config = dict(
    arch='pvt',
    model='self-supervised image encoder',
    dataset='photos of plants, animals and fungi (iNaturalist)',
    train_examples=155796,
    image_size=32,
    crop_scale_min=0.2,
    horizontal_flip=True,
    translate=0.12,
    color_jitter=0.4,
    method='simclr',
    norm='rmsnorm',
    norm_position='pre',
    activation='swiglu',
    mlp_ratio=2,
    head_dim=64,
    fused_qkv=False,
    qk_norm=False,
    layer_scale_init=1.0,
    parallel_block=False,
    inner_norm=False,
    drop_path=0.1,
    patch_size=[2, 2],
    depths=[3, 6, 3],
    widths=[80, 160, 320],
    projector_hidden=512,
    projector_out=128,
    projector_hidden_layers=2,
    temperature=0.3,
    init='torch_default',
    residual_init='scaled_by_depth',
    optimizer='soap',
    beta2=0.99,
    lr=0.0025,
    beta1=0.9,
    shampoo_beta=0.95,
    eps=1e-08,
    precondition_frequency=25,
    max_precond_dim=1024,
    one_sided=True,
    adamw_lr_other_params=0.0014,
    grad_clip=3.0,
    steps=6800,
    batch_size=256,
    epochs=11.2,
    lr_schedule='linear',
    final_lr_fraction=0,
    warmup_steps=200,
    weight_decay=0.2,
    adamw_weight_decay_other_params=0.05,
)
Rows from block 8 of a small self-supervised image encoder, named by matrix and row number. Rows with one number belong to one neuron. Each number is 128 + 32 x the weight over its row's rms, rounded and kept within 0 to 255. All counts start at 0.
After each neuron's rows are labels from the 100 images, of 14848, where the neuron reaches its largest size: "responds to" is what is common among them. Only what is clearly more common there than usual is listed. The data: photos of plants, animals and fungi (iNaturalist). In brackets: how many of the 100, against the usual share in percent.
# gate: MLP gate (model.blocks.8.mlp.gate.weight, 320x160), inputs 0-159
# fc1: MLP up (model.blocks.8.mlp.fc1.weight, 320x160), inputs 0-159
# fc2: MLP down (model.blocks.8.mlp.fc2.weight, 160x320, transposed), outputs 0-159

gate.223 [143 129 111 142 129 168 159  67  85  86 166 118 138 134 140 205 137 142 153 187 147 166 134 163 156 128 112  97 125 143 163 132  47 181 108 109 107 173 119 108  94 141 136  93  92 104 150 168 121 130 146 171  61 164 114 194 149 194 104  75 108  69 110 160 137 139 122 155 154 176 156 117 121  87  76 148 101 152 136 161 105 133 108 128 145 134 141 162 117  99 102 103 164 191  98 115 116 123  68  73  89 176 112 129 144 150 168 152 129 123 122 153 126 102 114 120 110 159 119  52 178 165 141 162  63 122 175  76 119 175 172 140 121 161 127 143  89 125 183 154 124 118 159  91 146 112  91 126 163 100 124 130 167 110  84 153 111 134  69  73]
fc1.223 [150 126 102 155 135 143 170  90  80 129 148 165 137 110 146 154 164  81 113 133 149 110 102 133 141 129 121 129 137 198 117 144 112  90  48 185 126  90 150 151 162 173 124 103 139 158 154 115 163 172 103  86  89 124 151 102 135  76 107 124  75  73 114 113 121 106 126 203 100 100 164 116  54  94 155 179 101 132  89 134  88 157 115 149 102 153 115  94 143  90 163  88  89 169  98 188  75  65 134 111 135  93 110 122 139 185  91  92 163 107 185 113 108 153 107 104 156 122  90 103 100 139  91 160 106 167 221 131 154 148 137  69 129 122 132 175 122 144  51 155  98 140 130  81 112  81  83 132 154 139 127  88  93 108 120 146 137 115 122 105]
fc2.223 [ 95 176 149 124 139 130 132 157 134  59 132 179 163 110 125 102 132 133  89 105 190 126 128 115 185 107 110 125 115 150 117  65 116 168 183 100 127 139 140 139 109 172  80 134 114 125 158 157 116 169 137  73 137  86 121  81 161 197 140 107 125 104  97 149  71  83  80 104 109 105 125  90 110 141 140 153 135  98  94 174 108  82 108  61 151 141 130  84 118  78  65 148  85 158  92 118 128 120  83 153 160 128 151 162 222 125 137 146 144 150 122 151 144 170 142 155 115  77 109 137 106 187  89  50 136  79 127 159 158  95 134 124 109 126 107 134 115 102  77 174 111 204 142 164 104 103 118 170 187 100  94 125  95 171 158 117 122 152 163 130]
responds to: phylum Arthropoda (64 vs 30.8); class Insecta (60 vs 29.2); order Lepidoptera (35 vs 13.7)

gate.138 [161  88 127 148 161 144 111  80  49  66 147 103 131 129 133 106 155  96 239 116 104 151 135 131 144 139 129 170 140 151 185 137 178 119 109 109 166 145 102 144 109  98  94 165 148 124 155 102 158 115 116 114 195 172 111  73 107 140 150 159  95 139 149 138 166 117 114 156 186 125 146  97 160 119 130  88  94 144 120 149 126 172 145 152 173 165 142 147 147 163 169  71  75 182 138 201  74 161  91 111 150 142 118 145 138  92 130 102 113 116 141 133 213 149 118 149 136  86 135 115 155 170 150  55 116 171 161 138 133 168 156 202 159 186 139 152  80 131 174 176 118 172 127 152 118 155 146 126 146 167 141  94 134 114 117 136 111 109 174 124]
fc1.138 [ 76 149 103 110 121 163 154 172 102 112  86 115 115 156 144 100  99 183  60 156 125 111 121 120 158  91 168  67  47 119 131 136 113 164 132 129 128 181 146 192 117 165  74 152 125 157 117 128 119 145 129 149  90 122 152 155 173 192 168 106 150 154  91  99 122 194 184 155 148 134  85 147  83 115 177 150 124 139 170 140 170 145 132  83 129 160 117 151 144 212 111 141 175 103 127 101 163  60 190 125 155 151 117  66 143 169 162 121 138 126 154 140  96 142 169 109  79 158 145 136 148 161 142 156 112  83 142 119 138 172 146  63 111 109 116 159  87 168 120 125  97  66 120 144 123 119 111 160 126 194 161 111 161 102 122 134 176 135  84 103]
fc2.138 [155 102 159 177 115 105 119 113 132 168 129 103 172 161  87  92 131 148  66  44 127  99 138 170 114 163 156 129 133 147 161 145 176 111 100 158 180 135 111 114 157 140 176 120 162 157  96  81 177  53 141  94 153 131 184 156 126  77  99 169 140 111 138  97 136 149 116 141 194 147 121 155 161 134 155 176 123 134 103 191 170 116 133 145 103 133 116  60 122  73 143  71 155 149 187  91  79 148 146 132 141 164 155 106  59 120 139  82 128 133 129 103 110 133 134 171 105 101 137  75 110 112 123 186 101 127 115 134 138  98 121 145  85 119 148 156  73 118 177 189 151 122 162 130 124 114 115 118 116 173 150 124 160 101  69  62  80  90 133  71]
responds to: phylum Arthropoda (67 vs 30.8); class Insecta (65 vs 29.2); order Lepidoptera (32 vs 13.7)

gate.187 [173 134 149 109 168 141 160 105  93 136 163 148 172 108 129 134  79 173 104 156 182 149 149  90 161 131 148 135 118 170 114  68 141 133 131 115 131  94 105 109 134 152 121  74  89 122 135  92  94 151 171 192 113  92 114  92 158 123 101 116 136 132 102 141 119 127 106 143 108 161 108 130  83 135  78 134 142 112 220  63 155 158 130  91 145 130 140 145 129 138 133 130 141 184  80 126  71 104 114 102 121  62 199 200 129 136 164 108  76  91  57  93 121 151  83 118 162 211 149 107  75 162 144  59  91  89 146  85 139 103 147  97 110 113  87 164  94 133  71 108 161 111 154 121 130 191 115 157 131 151  96 151 168 165 153 112 149 154 122 140]
fc1.187 [147 124 129 135 165 149  99  99 135  78 100  76 142 131 169 142 136 148 128 143 181 140 178 116 108  78 100 118 163 152  79 194 105  80 163  73 124 126 108 165 157 183  63 115 142 139 109 133 179 201 141 131 127 139 167 119 122 101 104 110 147 190  59 123 128 116 155 110 161 127  98 128  85  50  84 174 141 105 122 119 125 162  96 112 108 149 129 193 117 121 172  95 166 141 161 115 101  92 129 216 151 156 145 142 165 119  95 159  68 114 124 137 102  92 149 117 100 166 165 118 124  94 161 152  38  75 180 118 124  97 197 160 102  79 123 125 138 152  91  80 171 135 159 139 127 139 102 145 146  96 106 125 139 110 128 109 113 150  90 104]
fc2.187 [164 121 185 173 108 144 123 118 119 128 174 132 174 161 100 122 198  67 178  87 165 136 106 138 110 131 159 125  87 179  70 115 119 133 161 119 119 136 106 100 115 136 126 173 127 133 167 101 118 142 144 104 107 156 126 107 109 109 145 148 197 102  83 172 110 215 151 172  58 153 151 152 141 142 136 114 143  95 183  63 111 175  87 128 125 123 134 118 134 155 119 107 146 154 105  46 142 158 108 137 125 154  39 172 104 117 126 144 103 108 110 185 121 155 135 157 124 103  93 112  29 202 116 117 132  93  90 159 134 107 114 122  59 138 131 146 165 120 125 126  97 119 110 145 115 118 126  76  82  90 186 124 128 166 160 169 127 133  97 155]
responds to: order Lepidoptera (41 vs 13.7)

gate.37 [149 142 109 156 147 160 141  92 183 106 106  67 133 145 133 148  86 188 130  96  81 134 164  81 136 153 110 190 105 159 125 191 131 145 118 204 133 118 142 107 127 130 151 121 161 168 137 142  73 142 178 156 144 124 129  96 140 178 188 111 162 190 194 147 163 143 139 188  83 110 176 115 120 126 148  96 147 145  74  88 135 124  85 122  62 147 121 129 194 116 151  83 152  74 139 179 148 124 135 144  88 124 119 167 155 110 110 157 110 113 113  89  90 142 133  48  76 103 104  93 179 178 136 125  68 130 126 128 156 150  79 104 106 143 159 195 145 146 160 148 159 103 156 132  97  79 130 121 131  69 138 141 153 140  93 163 120  92 144 131]
fc1.37 [135 146 129  79 116  96 172 162 119  99  56 133 122 102 121  67 142  99  63 171 112 138 115 224 147 143 132 105 120  83 135  82 150 147 177 127 138 126 103 107  81 122  97 236 134  97  98  71 140  83  98  45 139 137 149 130 142  96 111 100 129 130 161 151 125 143 124 106 140 159 101  68 123 135 133 120 137 157 166 134 140 150 112 144 118 143 128 148  81 117 102 147 152 144 120 137  92 123 121 125 114  76 120  93 133 134 195  86 170 131 137 130 126  73  48 161 157 150 127 129 115 120 155 136 173 136 126 150  99 138 158 129 107 158  70 136  72 116  84  90 113  50 151 186 107 157  72 120  84 171 178 156  96 121 102  86 137  93 112 155]
fc2.37 [103 162  97 189 114 146 120  94 170 137 149 105 194 132 124  79 119  79 171 133 120 157  94 145 108 157 133 128 120 155 125  86 114 162 159 120 156 142 107 217 123 100 101 108 109 120 109 137  83 108  59  97 175 148  93 129 159 169 154 117 130 131 146 144 106 141 110 166 119 125 117  84 104 116  89 100 181  84 138 157 144 127 185 112 150 121  78 106 121 121 105 203 156 109 168  74  79  87 123 183  74 101 132 124  34 143 153 167 106 102 102  82 117 114 136 106 141 108 170 118 146 136 144 171 140 163 101  96 149 178 157 152 110 129 168  76 124  35 139 121 103 107 169 137 127 177 119  88 152 126  89  71 133 124  58 169 143 130 121 157]
responds to: order Passeriformes (58 vs 25)

gate.147 [ 88 129 179 110 130  65 133 111 133 104 144 134 108 121 153  99 150 119 142 144  97 178 160 203 207 144 150 137 193 164 130 164  94 111 126 115  91 113 185 180  53 144 157 158 134  52 112 154  81 127 108  61 150  82 152  92 162 112  86 133 158  82 182 133 121 163 108 108  74  98 170 103 139 109 154 147 104 157 136 118 139 150 117 112 120 150 122 185 132 155 152 124 130 147 119 124 111 158  68  99 121 131  63 112 157  59  56 125 120 123 178 140 149 148  88 151 110 150 172 155 137 109 169 118 165 116 129 130 105 140 160 140  97 121 117  45 112  90 131 183 133 147 126 140 135  81  96 150 115 174 162 103  85  91 119 156  71 155 126 139]
fc1.147 [ 97 175 176 156 176 138 170 128  91 132 130 119 132 119 145 161 145  89 105  98 140 103 179 101  55  76 154 127  99 127 145  94 127  91 176 170 158 151 130 138 163 146 112 102 109 160 128 147 180 214 147 169 145  98  11 138  87 172 138  95  85 126  80 177  85 124 134 139 132 143  32 197 131  93  94  92 139  97 140 102 129  71 165 144 151 162 124 145 158 121  96 169 154 123 141 126 130  76 110 146 124 171 130 140 107 141  90 131 107  99  98 122 146 163 164 128  76 185 114  96  90 134 134 127 134 110 131 112 127 126 144 100 111 122  96 158 107 160 219 149 132 120 106 107 136 161 124 195 182 118 109 120 139 150 113 125 155  90 100 127]
fc2.147 [119 100 154 147 110  98 148 115 132 147 107  95 130  82 122 176 160 127 150 172 146 115 167 119 117  99 165 116 153 110 167 133 168  90  99 158 125 111 144 105 127  80 138 113 133 120 141 171 142  91 170 173 218 111  94 171 150 157 127 126 100 207 153 119 149  76 162 146 159 125 124 142  92 164 154 198 188 117 141 143 144 108  77 118 125  92 111 145 121 106  81 102 125 150  83  92  87 138 153 167 134 154 113  80 121 134  87 162 135 192  90  62  96 121 110 119 128 100 187 121  94 151 140 163 135 117 150 105 160 148 118 138 101 191 105 175 122 147  92 218 189 188 143 163  96 153  59 139  84  71 139 161 121 172 138  83 130 141 116  92]
responds to: phylum Arthropoda (89 vs 30.8); class Insecta (88 vs 29.2); order Lepidoptera (47 vs 13.7)

gate.143 [134 168 151 133 172 101 220 115 210 143  68 165 110 168 187 156 159 160 129 108 121 176 148 102  89 181 170 188 167 118 124 106 155 106 144  91 111  98 183 148 133 102 107 144 103 137 128 138 114 176 111 117 112  97 114 146 137 133 119 112 189 196 109 157 135  92 125 112 149 130 117  92 119  76  38 135 140 132 105 117 150 148 132  88  82 140 180 110 138 161 158  94  96 144 149 114  96 108 148  87 112 162 170 137 136  72 108 133 106 186  95 161 133  81  99 136 135 169 154 127  59  63 112  94 124  93 151 105 127 132 149 110  95 187  83 129 142  94 131 134 129 122 164  95 129 116 100 165 169 155  36 111 143 152 144 139  94 109 114 130]
fc1.143 [100 131 120 140 162 111 105 117 156 134 138 171 157 185 200 119 123 172 175 125 120 170 148 100 133 139 128 129 148 140 121  35 127 146 141 111  96 107 146 131 127 149 153 120 118 147 150  99 102 161 104 178 110 119 118 116 136 162 146  82 102 145 155 131 147  86 127 124 153 164  96 114 137  45  81 131 123  82 144 163 187 138 106 104  78 158 114 129 134 205 141 110 159 142 122  80 152  98  86 118 160 169 163 135 156  88 108 108 107 143  90 145  73 129  98 111 129 211 175 120 112  99 149 119 133  87 170  89 159  88 183  92  80 152  52 152 136 110 138 162 122 102 122  28 131 109  67 173 156 141  78 109 151 150 136 123  76 195 132 143]
fc2.143 [134 102 179 101  84 136  76 151  95 146 129 119  99 136  97  71 128 135 105 155 137  38 165 116 124 172 142 106 140  97  63 121 106 116 113 160 121 126 139 127 166 128 163 135  77 120  90 146 163 129 121 174 164  59  72 129 114 136 145 125  81 120 141 139 122 144  99  56 137  93 153 122 104 144 170 157  96 106  71 147 124 154 136 144 142 118  91 132 148 143 126 159 179 123 149 127 112 104  76 163 122  59 141  46 194 153 204 112  98 146 129  96  94 153 125 118 130 141 105 162 135  93 132 203 185 162 197 123 147 158 143 156 219  83 110 178 127 156 117 137 165 143 136 104 127 151 158 124 109 148  94 120 144 156 160  98 157 161 102 184]
responds to: order Passeriformes (54 vs 25)

gate.173 [100  98 132 107 119 106 128 190 118 136 149 100 166 166 128 151 223  93 128 196 126 136 130 113 115 116  83 108 132 108 114 137 119 143 160 130 132 144 128 122 180 115 138 159 107  89 131  99 122 157 124 145 157 125 110 147 115  97 100  96 129 137 130 137 180 159 104 157  83 146 138 157 148 123 121 115  75  54  87 179 106 103 108 100 112  74  99  93 109  95 126 104 174  83 174 127 151  52  94 129 156  90 109 101 138 190 162 214  97 184  49 159  74 140 157  67 130 100  50  96  90 105 139 168 147 113 201  75 120 139 131  86 133 161 132 168 119 145 138 104 145 134 102 123 168 114 103 168 129 144  75  99 131 142 117 174 142 169 148 144]
fc1.173 [165 191 102  85 112 149 148  69 144 106  67 135 133 144 162 100  85 146 124 118 156 149 145 114 125 122 150 184 188 132 198 153 163 145  95  92  82  63 118 123 139 122 171  86 133 134 157 147 148 106  81  71 130 130 150 122 157 140  93 134 138 149 130  92 103  95 173  96 157  61 147 176 107 132  85 161 161 119 156 127 128 175 135  75  87 182 124 140 135 139 108 168 141 186 156 122  69 141  70 124 148 171 174 127 106  86 128  79 170 121 142 138 125 141 156 154 138 158 202 141 116 165  91 146 152 141 120  97 188  44 170 158  93 115 105 171 127 100 111 162 153 148 116 114 100 150 146 119 158 131  95 130 176  56 145 142 112 171  90 131]
fc2.173 [139  78 127 128 132 139 134 153 138 141  54  95 167  97 127 197 163 124  77 121 114 102 130 141 202 118 143 136  95 123  64 176 135 109  67 125 156 162  99 155  99 117 140 128 111  97 138 141 178 181 167 190 144  83 148  86 128 105 145  97  97  99 143 132 113 112 113 107 126 186 136 144 126 160 130  39 103  95 151 122 165  75 172  97 142 151 166 128  87 110 186  62 117 129 129 159 141 100 100 173 112  75  98 133 109  68 112 131  97 201 132 129  74  50 124 160 131 100 110 112 176 139 152 164 145 103 135 107 140  94 141  84  89 169 117 145 132 134 112 176 110 116 155 114 131 121  70  94 110 113 148 120 121 182 200 136 103  94 153 123]
responds to: phylum Chordata (97 vs 60.9); class Aves (96 vs 55.1); order Passeriformes (75 vs 25)

gate.233 [173 165 152 142 158 119 125 126 144 154 156 138 111 143 104 141 141 109 125 124 195 175 125 127  97  65 142 133  98 109 185 139 105 152 112 127  28 164  96  90 112 132  80 129 100  69  89 150 144  91 166 135 111 140  97  82  99 122  93  95 184  84 141  94 145  92  71 161 144 118 109 151 169 145 142 101 130 135 153  78 171 160 152  90 114 158 187 181 115 202 143 159 152 142 154  92 143 141 184 152 106 155 119 151 165 101 149  88  98 118 126  71 126 147 160 140  77 106 122 163  79 162 106 168 119  41 110 137 159 196 132 135  98 127 106 137 184 163 122 127 148 139 199 118 115 143 132 189 127 120 130  87 115 120 172 133 138 173  84 137]
fc1.233 [107  86 133 112 118 136 157 161 127  77 133 127 134 111 127 126 143 140 140 156  76  98 118 115 127 164 134 125 178 128  51 137 137 112 126 154 219 117 131 146 106 147 141 140 161 188 190 101  87 142  48 126 125 128 160 150 199 134 159 151  57 170 115 147  99 158 178 115 131  69 156 106 101 115  94 186 145 113 147 183  74  76 114 144 117  71 111  76 153  83 111 130  92  89 105 159  79 130  43 102 116  80 117  89 108 150  76 126 144 129 105 172 120 137 139  96 165 150 111 101 177 114 140  88 135 193 139 124  60 101 154 118 150  98 139 137  75 118 156 170 133 129  85 111 113 135 120 126 119 144 131 184 136 190 103  99 135 130 106 150]
fc2.233 [127 118 141 167 142 187 142 142 136 129 133 205 169 138  98  66 103  93 121 152 151 147 106 120 119 201  90 153 105 105 131  77 113 122 133 101 139 113 108  86  90 170 106 146 159 153 155 146  93  97 178 159 166 157 133 155 208 152  95 160  96 121 163 135  55 101  98 136 116 105 130 109 135 131 119 130 120 147  71 121  99 101 123 163 125 144 112 119 143  82 131 113 106 147  85 158 142  98  79 163 138 124  67 131 255 119 152 205 158  90 109 166 123 181  99 151 146 146 106  93 114 104 172  87  90 138 151  75 133  93 147 127 205 103 130 106 105 132 151 132 122 124 127 143 114 176 137  78 145  61 142 158 108 118 134 132  72  96  98 129]
responds to: phylum Chordata (100 vs 60.9); class Aves (97 vs 55.1); order Anseriformes (62 vs 5.5); family: Anatidae (62 vs 5.5)

gate.21 [ 80 121 105 118 127 125 118 164 146 155 138 103  74 119 118  94 154  66 122 116 162  72  63 151 133 129 115 146 115  89 167  97 166 107  90  80 137 159 160 150 145 111  56 184 151 122 116 113 127 138 113 138 174 208  99 135 154 135 161 125  97 157 141 104 142  79 179 107 187 107 155  88 172  90 159 128 161 178 118 123 129  94 120 150 162 166 160 127  94 126 180  80 130 109 212 125 120 147 104 135 155 118 176  86  91 127 149  88 172 125 189 134  79 129 147  89 129 120 178  93 142 114 173 146  78 149 153 155  81 138 113  97  78  99 159 147  95 133 121 145 147 194 120 111  63 104 153 160 180 127 155  85 146 168 129 103  69 147 156 148]
fc1.21 [159 120 189 112 151 123 128 162 123 106 103 117 130  94 117 125  76 113 108 142 154 121 146  94 134 111 122 128 180 134 197 123 162 130 167  84  92 126 189 131 139 138  40  97 167 127  51  61 154 110 106 139 180  76 120 156 140 183 169 141 125 186  63 106 112 139 100  82 190  98  77 114 126  99  99 104  93 144 172  94 151 120 144  85 167  98 124 155 112 106 169 153  86 105  48 160  85 130 148 139 121 129 156  54 126 119 135  75 140 128  89  90 154 170 140 173 121 167 141 125  79  68 103  77  96 132 162 161 100 117 113 140 123 126 139 152 141 149 120 162 145 122 141 150 166 175 174  80 123 132 117 124 117 131 178 166 166 125  91 123]
fc2.21 [135 102 153 105 107 144 116 152 142 112 121 112 123 116 143 121 123 119  59  79 121 119 118 133 138 117 116 178 189 145 150 125 169 139 131 101 152 172 138 158 173 115  58 122 141 121 122 108 179  54  91 156 108 125 167 148 108 130 175 139  77 126 138 116 127 123 120  81 155 140 130 104 148  94  73  96 119 118  73  80 144 182  81 116 165 174 165 106 129 151 162  69  99 148 114 189  94 108 140 153 131 109 179 102 250 136 133 169 144  63 118  75 181 161 124 146 124 178 109 116 146 133 117  80 128 113 105 144  95 109 160 106  74 172 143 141 161 140 126 178 152 147 147 134 157 157 181 150 134 145 192 128  70 155 163 156 206 155 130 129]
responds to: order Lepidoptera (32 vs 13.7)

gate.10 [ 99 159 149 142 122 185 103 108  71 128 100 141 171 148 137 169 158 138 105 115  95 138 132 169  94 154 152 148 113 109 133 154 159 128 138 163 163 159 162 102 136 116 135 159 119  98 126 171 177  84 120 144 149 180 114 137 134 108 112 160 150 196 126 172 100 159 176  98 113  93  93 150  74 160  95 114  80 174 127 173 134 168  72  99  83  62  92 178  88 108 135 126 107 186 139 170 131 110 144 159  94 123 105 119  70 140 166 154 156 167 174  83 117 101 133 161 128  98 151  74 125 193 156 169 123  89 141  83  61 124 103 177 164 165 169 149 127 140 141 135  97 132 136  59 145  72 145 202 154 180 165 110 127 153 107 149 126 141  81 156]
fc1.10 [100 192 130 129 157 105 158  58  25 140 129  86 119 163 162 133 139 133 158 147  91 113 115 123 151 142 117  94 119  79 154 127 130 178 113 118 150 125 122 132 100 120 113 179 166  66  71 116 139 175 119 121 147  98 124 100 164  91  80 125 151 116 107 174  49 144 153  99 137  85 143 118  97 144 146 111 103  95 163 112 109  48  95  93 126 126 109 103  75 115 146  56 122 101  97 178  91 118 194 137 124 171 122 181 139 134 205  92 146 133  90 119 109 162 122  90 135 128 154  97 136  98 126 127  66 125 110 103 145 104 133 137 168 164 155 108 133 143 118 175 109  63 101 110  65 125 133 143  91 142 137 150 199  82 138 159 125 176 165 136]
fc2.10 [ 90 138 149  86 118 109 129  54  85 135 131  79 110 134 137 186 126 158 140  92  97 132 135 156 140 122  88 128 124 101 111 125 165 146 127 174 152 150 106 103 103  92 182 164 132 130  81 103 178  61 125 155 148 150 145 100 134 112  80 163 196 124  53 121  92 159 122  81 151  98 122 135  52 132 140 112  87 104 138 148  96 104  89  68 111 127 152 176 129 153 148  98 164 120 145 159  99  86 163 150 124 109 154 163  62 129 176 134 184 134  72 125 162 113 114 165 120 158 137  80 138 145 103 189 109 136 172 101 109 118 133 145 168 172 152 119  97 183  90 117 112  96 106  87 105 113  82 171 142 225 142 125 189 127 131 136 131 186 142 169]
responds to: order Passeriformes (52 vs 25)

gate.47 [121  74  83 133 120  67 143 137  91  58 111 185 149 134 113 133 103 166 180 126 141 156 115 163  73  97 180 129  92  76 117 110 138 136  81 148 144 110 143 142 165 138  92  79 188 139 159 122  93 161 109 132 101 109 168 122  55 135 138 145  88 126 132 149 102 105 129 164 112 119 166 148 111  79 141 120 126 150  76 119 175 168 155 151 151 107 104  74 124 163 120 119 134 105 129 120 148 110 212 121 156  60 123  76 117 154 163 139 137 167 116 138 143 190 111 139 149 126 111 213 131 125 136  61 106  81 121 206 133 101 119 140 126 104 115 213 130 109 150  61 152 202 110 179 152 116 166 131 112 165 140 118 152 115 161 156 141 103 128 121]
fc1.47 [147 158 107 121 121  94 145 105 160 118 135  90 133 141  92 134  78 126 106 132 134 151 139 135 135 172 104 161 106 140  85 153 124 128  81 150 140 122 105 172 186  90 133 109 131 240 186  95 159 178 120  53 119  69 154 126  42 162 151 149 182 106 149 116 129 165 124 188 139 121 169 129  83 190  77 118 111  78 203  65 167  91 149 101  96 162 122  98 171 150 203 128 107 121 133 158 146 139 144 168  80 125 148 164 163 103 104  56 115 120 113 113 107 149 152  91  90 121 111 108 101 159 149  92  97 117 146 112  69 144 129 139 122 104  59  94 152 143 126 151 148 113 158 138 117  95 127 108  79 133 129 124 159  78 142 143 135 132 132 150]
fc2.47 [181 145 119 105 188  79 156 123  76  86 106 112 120 131 126 160 116 142  92 114 121 107 121  80 159 146 100 153 126 129 116 152 162 131  88 129 116 185  83 135 182 116 114 185 151 194 158 112 107 156 136 183  77 117 138 171  48 148 157 111 133 146 168 152 145  87 129 155 112 136 156 123 150 155 150 124 138 145  89 108 221  92 114 152 131 156  93 139 124 184 123  71 104 150 117 114 135 145 142 134 128 127 118 204 164 124 133 173 117  36 119 148 161  62 113 166 166 147 124 116  77 149 157 137  63  63 151 136 109 118  70 171 114 108 112 109 144 137 103 112 149 122  96 112  99 149 124 142 157  50 117 178 155 153 114 149 123  66 171 153]
responds to: order Passeriformes (53 vs 25)

gate.90 [123 105 108 125 198  57 106 160 154 112 194 133 131 165  48 117 122 128 118 102 178 150 163 125 149 175  96 124 123 118 103 121 153  94 164 181 160 135 149 160 120 187  93 128 101  97 161 109 100 145 172 144 162  58 125 107 124  87 147  86  75  81 134 115 179  93 159 144 159 124 130 170 172 176 111  93 172 135 122 127 114 132 161 114 122 174 145 116 156 107 152 125  93 118 138 151 105  75 132 165  83 114 180 105 133  76  78  40 142 121  93 105 127 168  81 117 136  96 153 105 122 134 163 112 142 181 120 161  68 152 137 146 102 110 138 177  97  75 103 116 147 102 121 130  97 120 131  91 133 133  45 120 123 107 141 122 167 199 180 149]
fc1.90 [116 126 137 108 112 140 147 124 161 127 134 111  63 123 130 168 121 167 208 151 112 126 106 156 105 161  87 141 124 120 103 172  75 157 150 135 144 139 129 163  48 163 103 147 104 132  92 129  87 127  98 118 134 159  95 134 146 174 131 118 118 101 107 122 151 112  76 171  52  82 105  81 123 114 145 136 108 113 150 161 111  82  80 123  58 181  68  57 170 130 120 150 116 124 145 119 146 129 101 115 165 143  52 101 137 221  98 187  98 132 102 145 150  61  63 173 125  82 148 161 119 147 107 138 122  80 176 106 151 161 132 117  85 160 124  80 111 125 154 123 109 103 136 129 166 127  77 173 143 150 162 103 177 138  85 127  75 135  93 111]
fc2.90 [122 127 109 132 145 147 131 174 124 131 131 136 122 118 124 119 114 133 176 100 140 102 163 123 160 113 126 145  98 100 103 160 159 178  83 147  91 164 184 114 192 122 112 109 110  90 188 106 128 105 101  84 132 104 106 159 149 192 156 124  97 165 137  99 136 123 203 131 120 147 117 115  98 166 135 151 159 130 168 160 122  83 120 216  79  70 169 102 173 159 106 201 179 127 138  93 133 111 119  96 104 192  94 120 122 207 119 101 102 221  94 120 102 122 129 173 114  94  91 132  99  84 160 121 180 103 119 147 107 147 118 131 151  94 160  66 114 115  78 127  78 113  98  77 109  79  75  78  99 127 140 177 145 135 104 123 132 137 187 122]
responds to: order Lepidoptera (35 vs 13.7)

gate.124 [116 144  90 114  80 119 130 136 142 119 102 180 175 134 156 144 129 150 120 139 155 140 119 188 140  49 188 143 174 104 138 136 150 125 174 164 130 173  69 117 134  65 138 118 129 118  83 155  94  83 112  74 171 174 116 109 154 119  86 186  98  68  70  69 166 110 109  74 131 206  95 126 164 117 147  89 134 154 134 138 123 110 178 136 139 123 129 134  48 162  89 138 187 122 162 119  94  96  99  99  98  92  79  76  92 109  87 148 119 140 130 153 165 129 133 107 138 136  87 125 146  92 100 121 157 104 143 108  50 133 135 147 131 188 150  93 142 133 101 183 101 125 108 149  98 120 127 145 158 141 154 155  74 122  92 119 187 156  94 157]
fc1.124 [144 190 115 152 111 150 159 148 121 130 116 155 178 144 169  76  75 146  87 101 179 122 138 137 189  78 135 148 191 111 146 104 152 147 194  99 121 154 109 144  97  96 114 144  70  98  66 117  98  91 126  60 149 172 162 117 151 114  98 150 103  88  75  88 163 119 153  99 143 141 119  99 149 131 127 122 173  88 147 155 149 103 185 134 118  78 113  99  51 131 135 185 166 126 134  93  54 126 170  97 118  94 103  55 149 115 104 163 173 160 170  86 148 153 102 149 130 125 125 145 146 134 158 179 159 131 114  80  74 115 144 128 129 170 141  82  63 155 120 159 120  88 100 129 112 120 137 133 124 150 157 141  67 173 112 102 175 149 153 143]
fc2.124 [159 170 103  78 138 119 187 150 166 115 109 110 134 175 166  88 201 207 116 104  86  94 120  99 120 110 142 125 163 175 109 128 136 126 142  94  85 167 139 146  89 136  75 148 141 118 122 127  85 127 184 136 171  74 118  90 135 101 116 111 108 164 152 176 122 110 126 142 113 149  96 151 137  94 100 156 124 152 140 106 115 101  94 130 111 150 159 117 126 104 112  94  91 153 108 199  79 167 132 118 120 161 112 123  15  81 108  99 176 105  97 101 116 151  77 114 124 117  76 166 120 139 194 163 130 133 220 100 112 155 129 196 153 124 139 143 161 171 157 144 103 103 140 163  54 148  99 140 106  70 108 177 127 113 100 124 124 105 158 123]
responds to: phylum Arthropoda (75 vs 30.8); class Insecta (72 vs 29.2); order Lepidoptera (41 vs 13.7)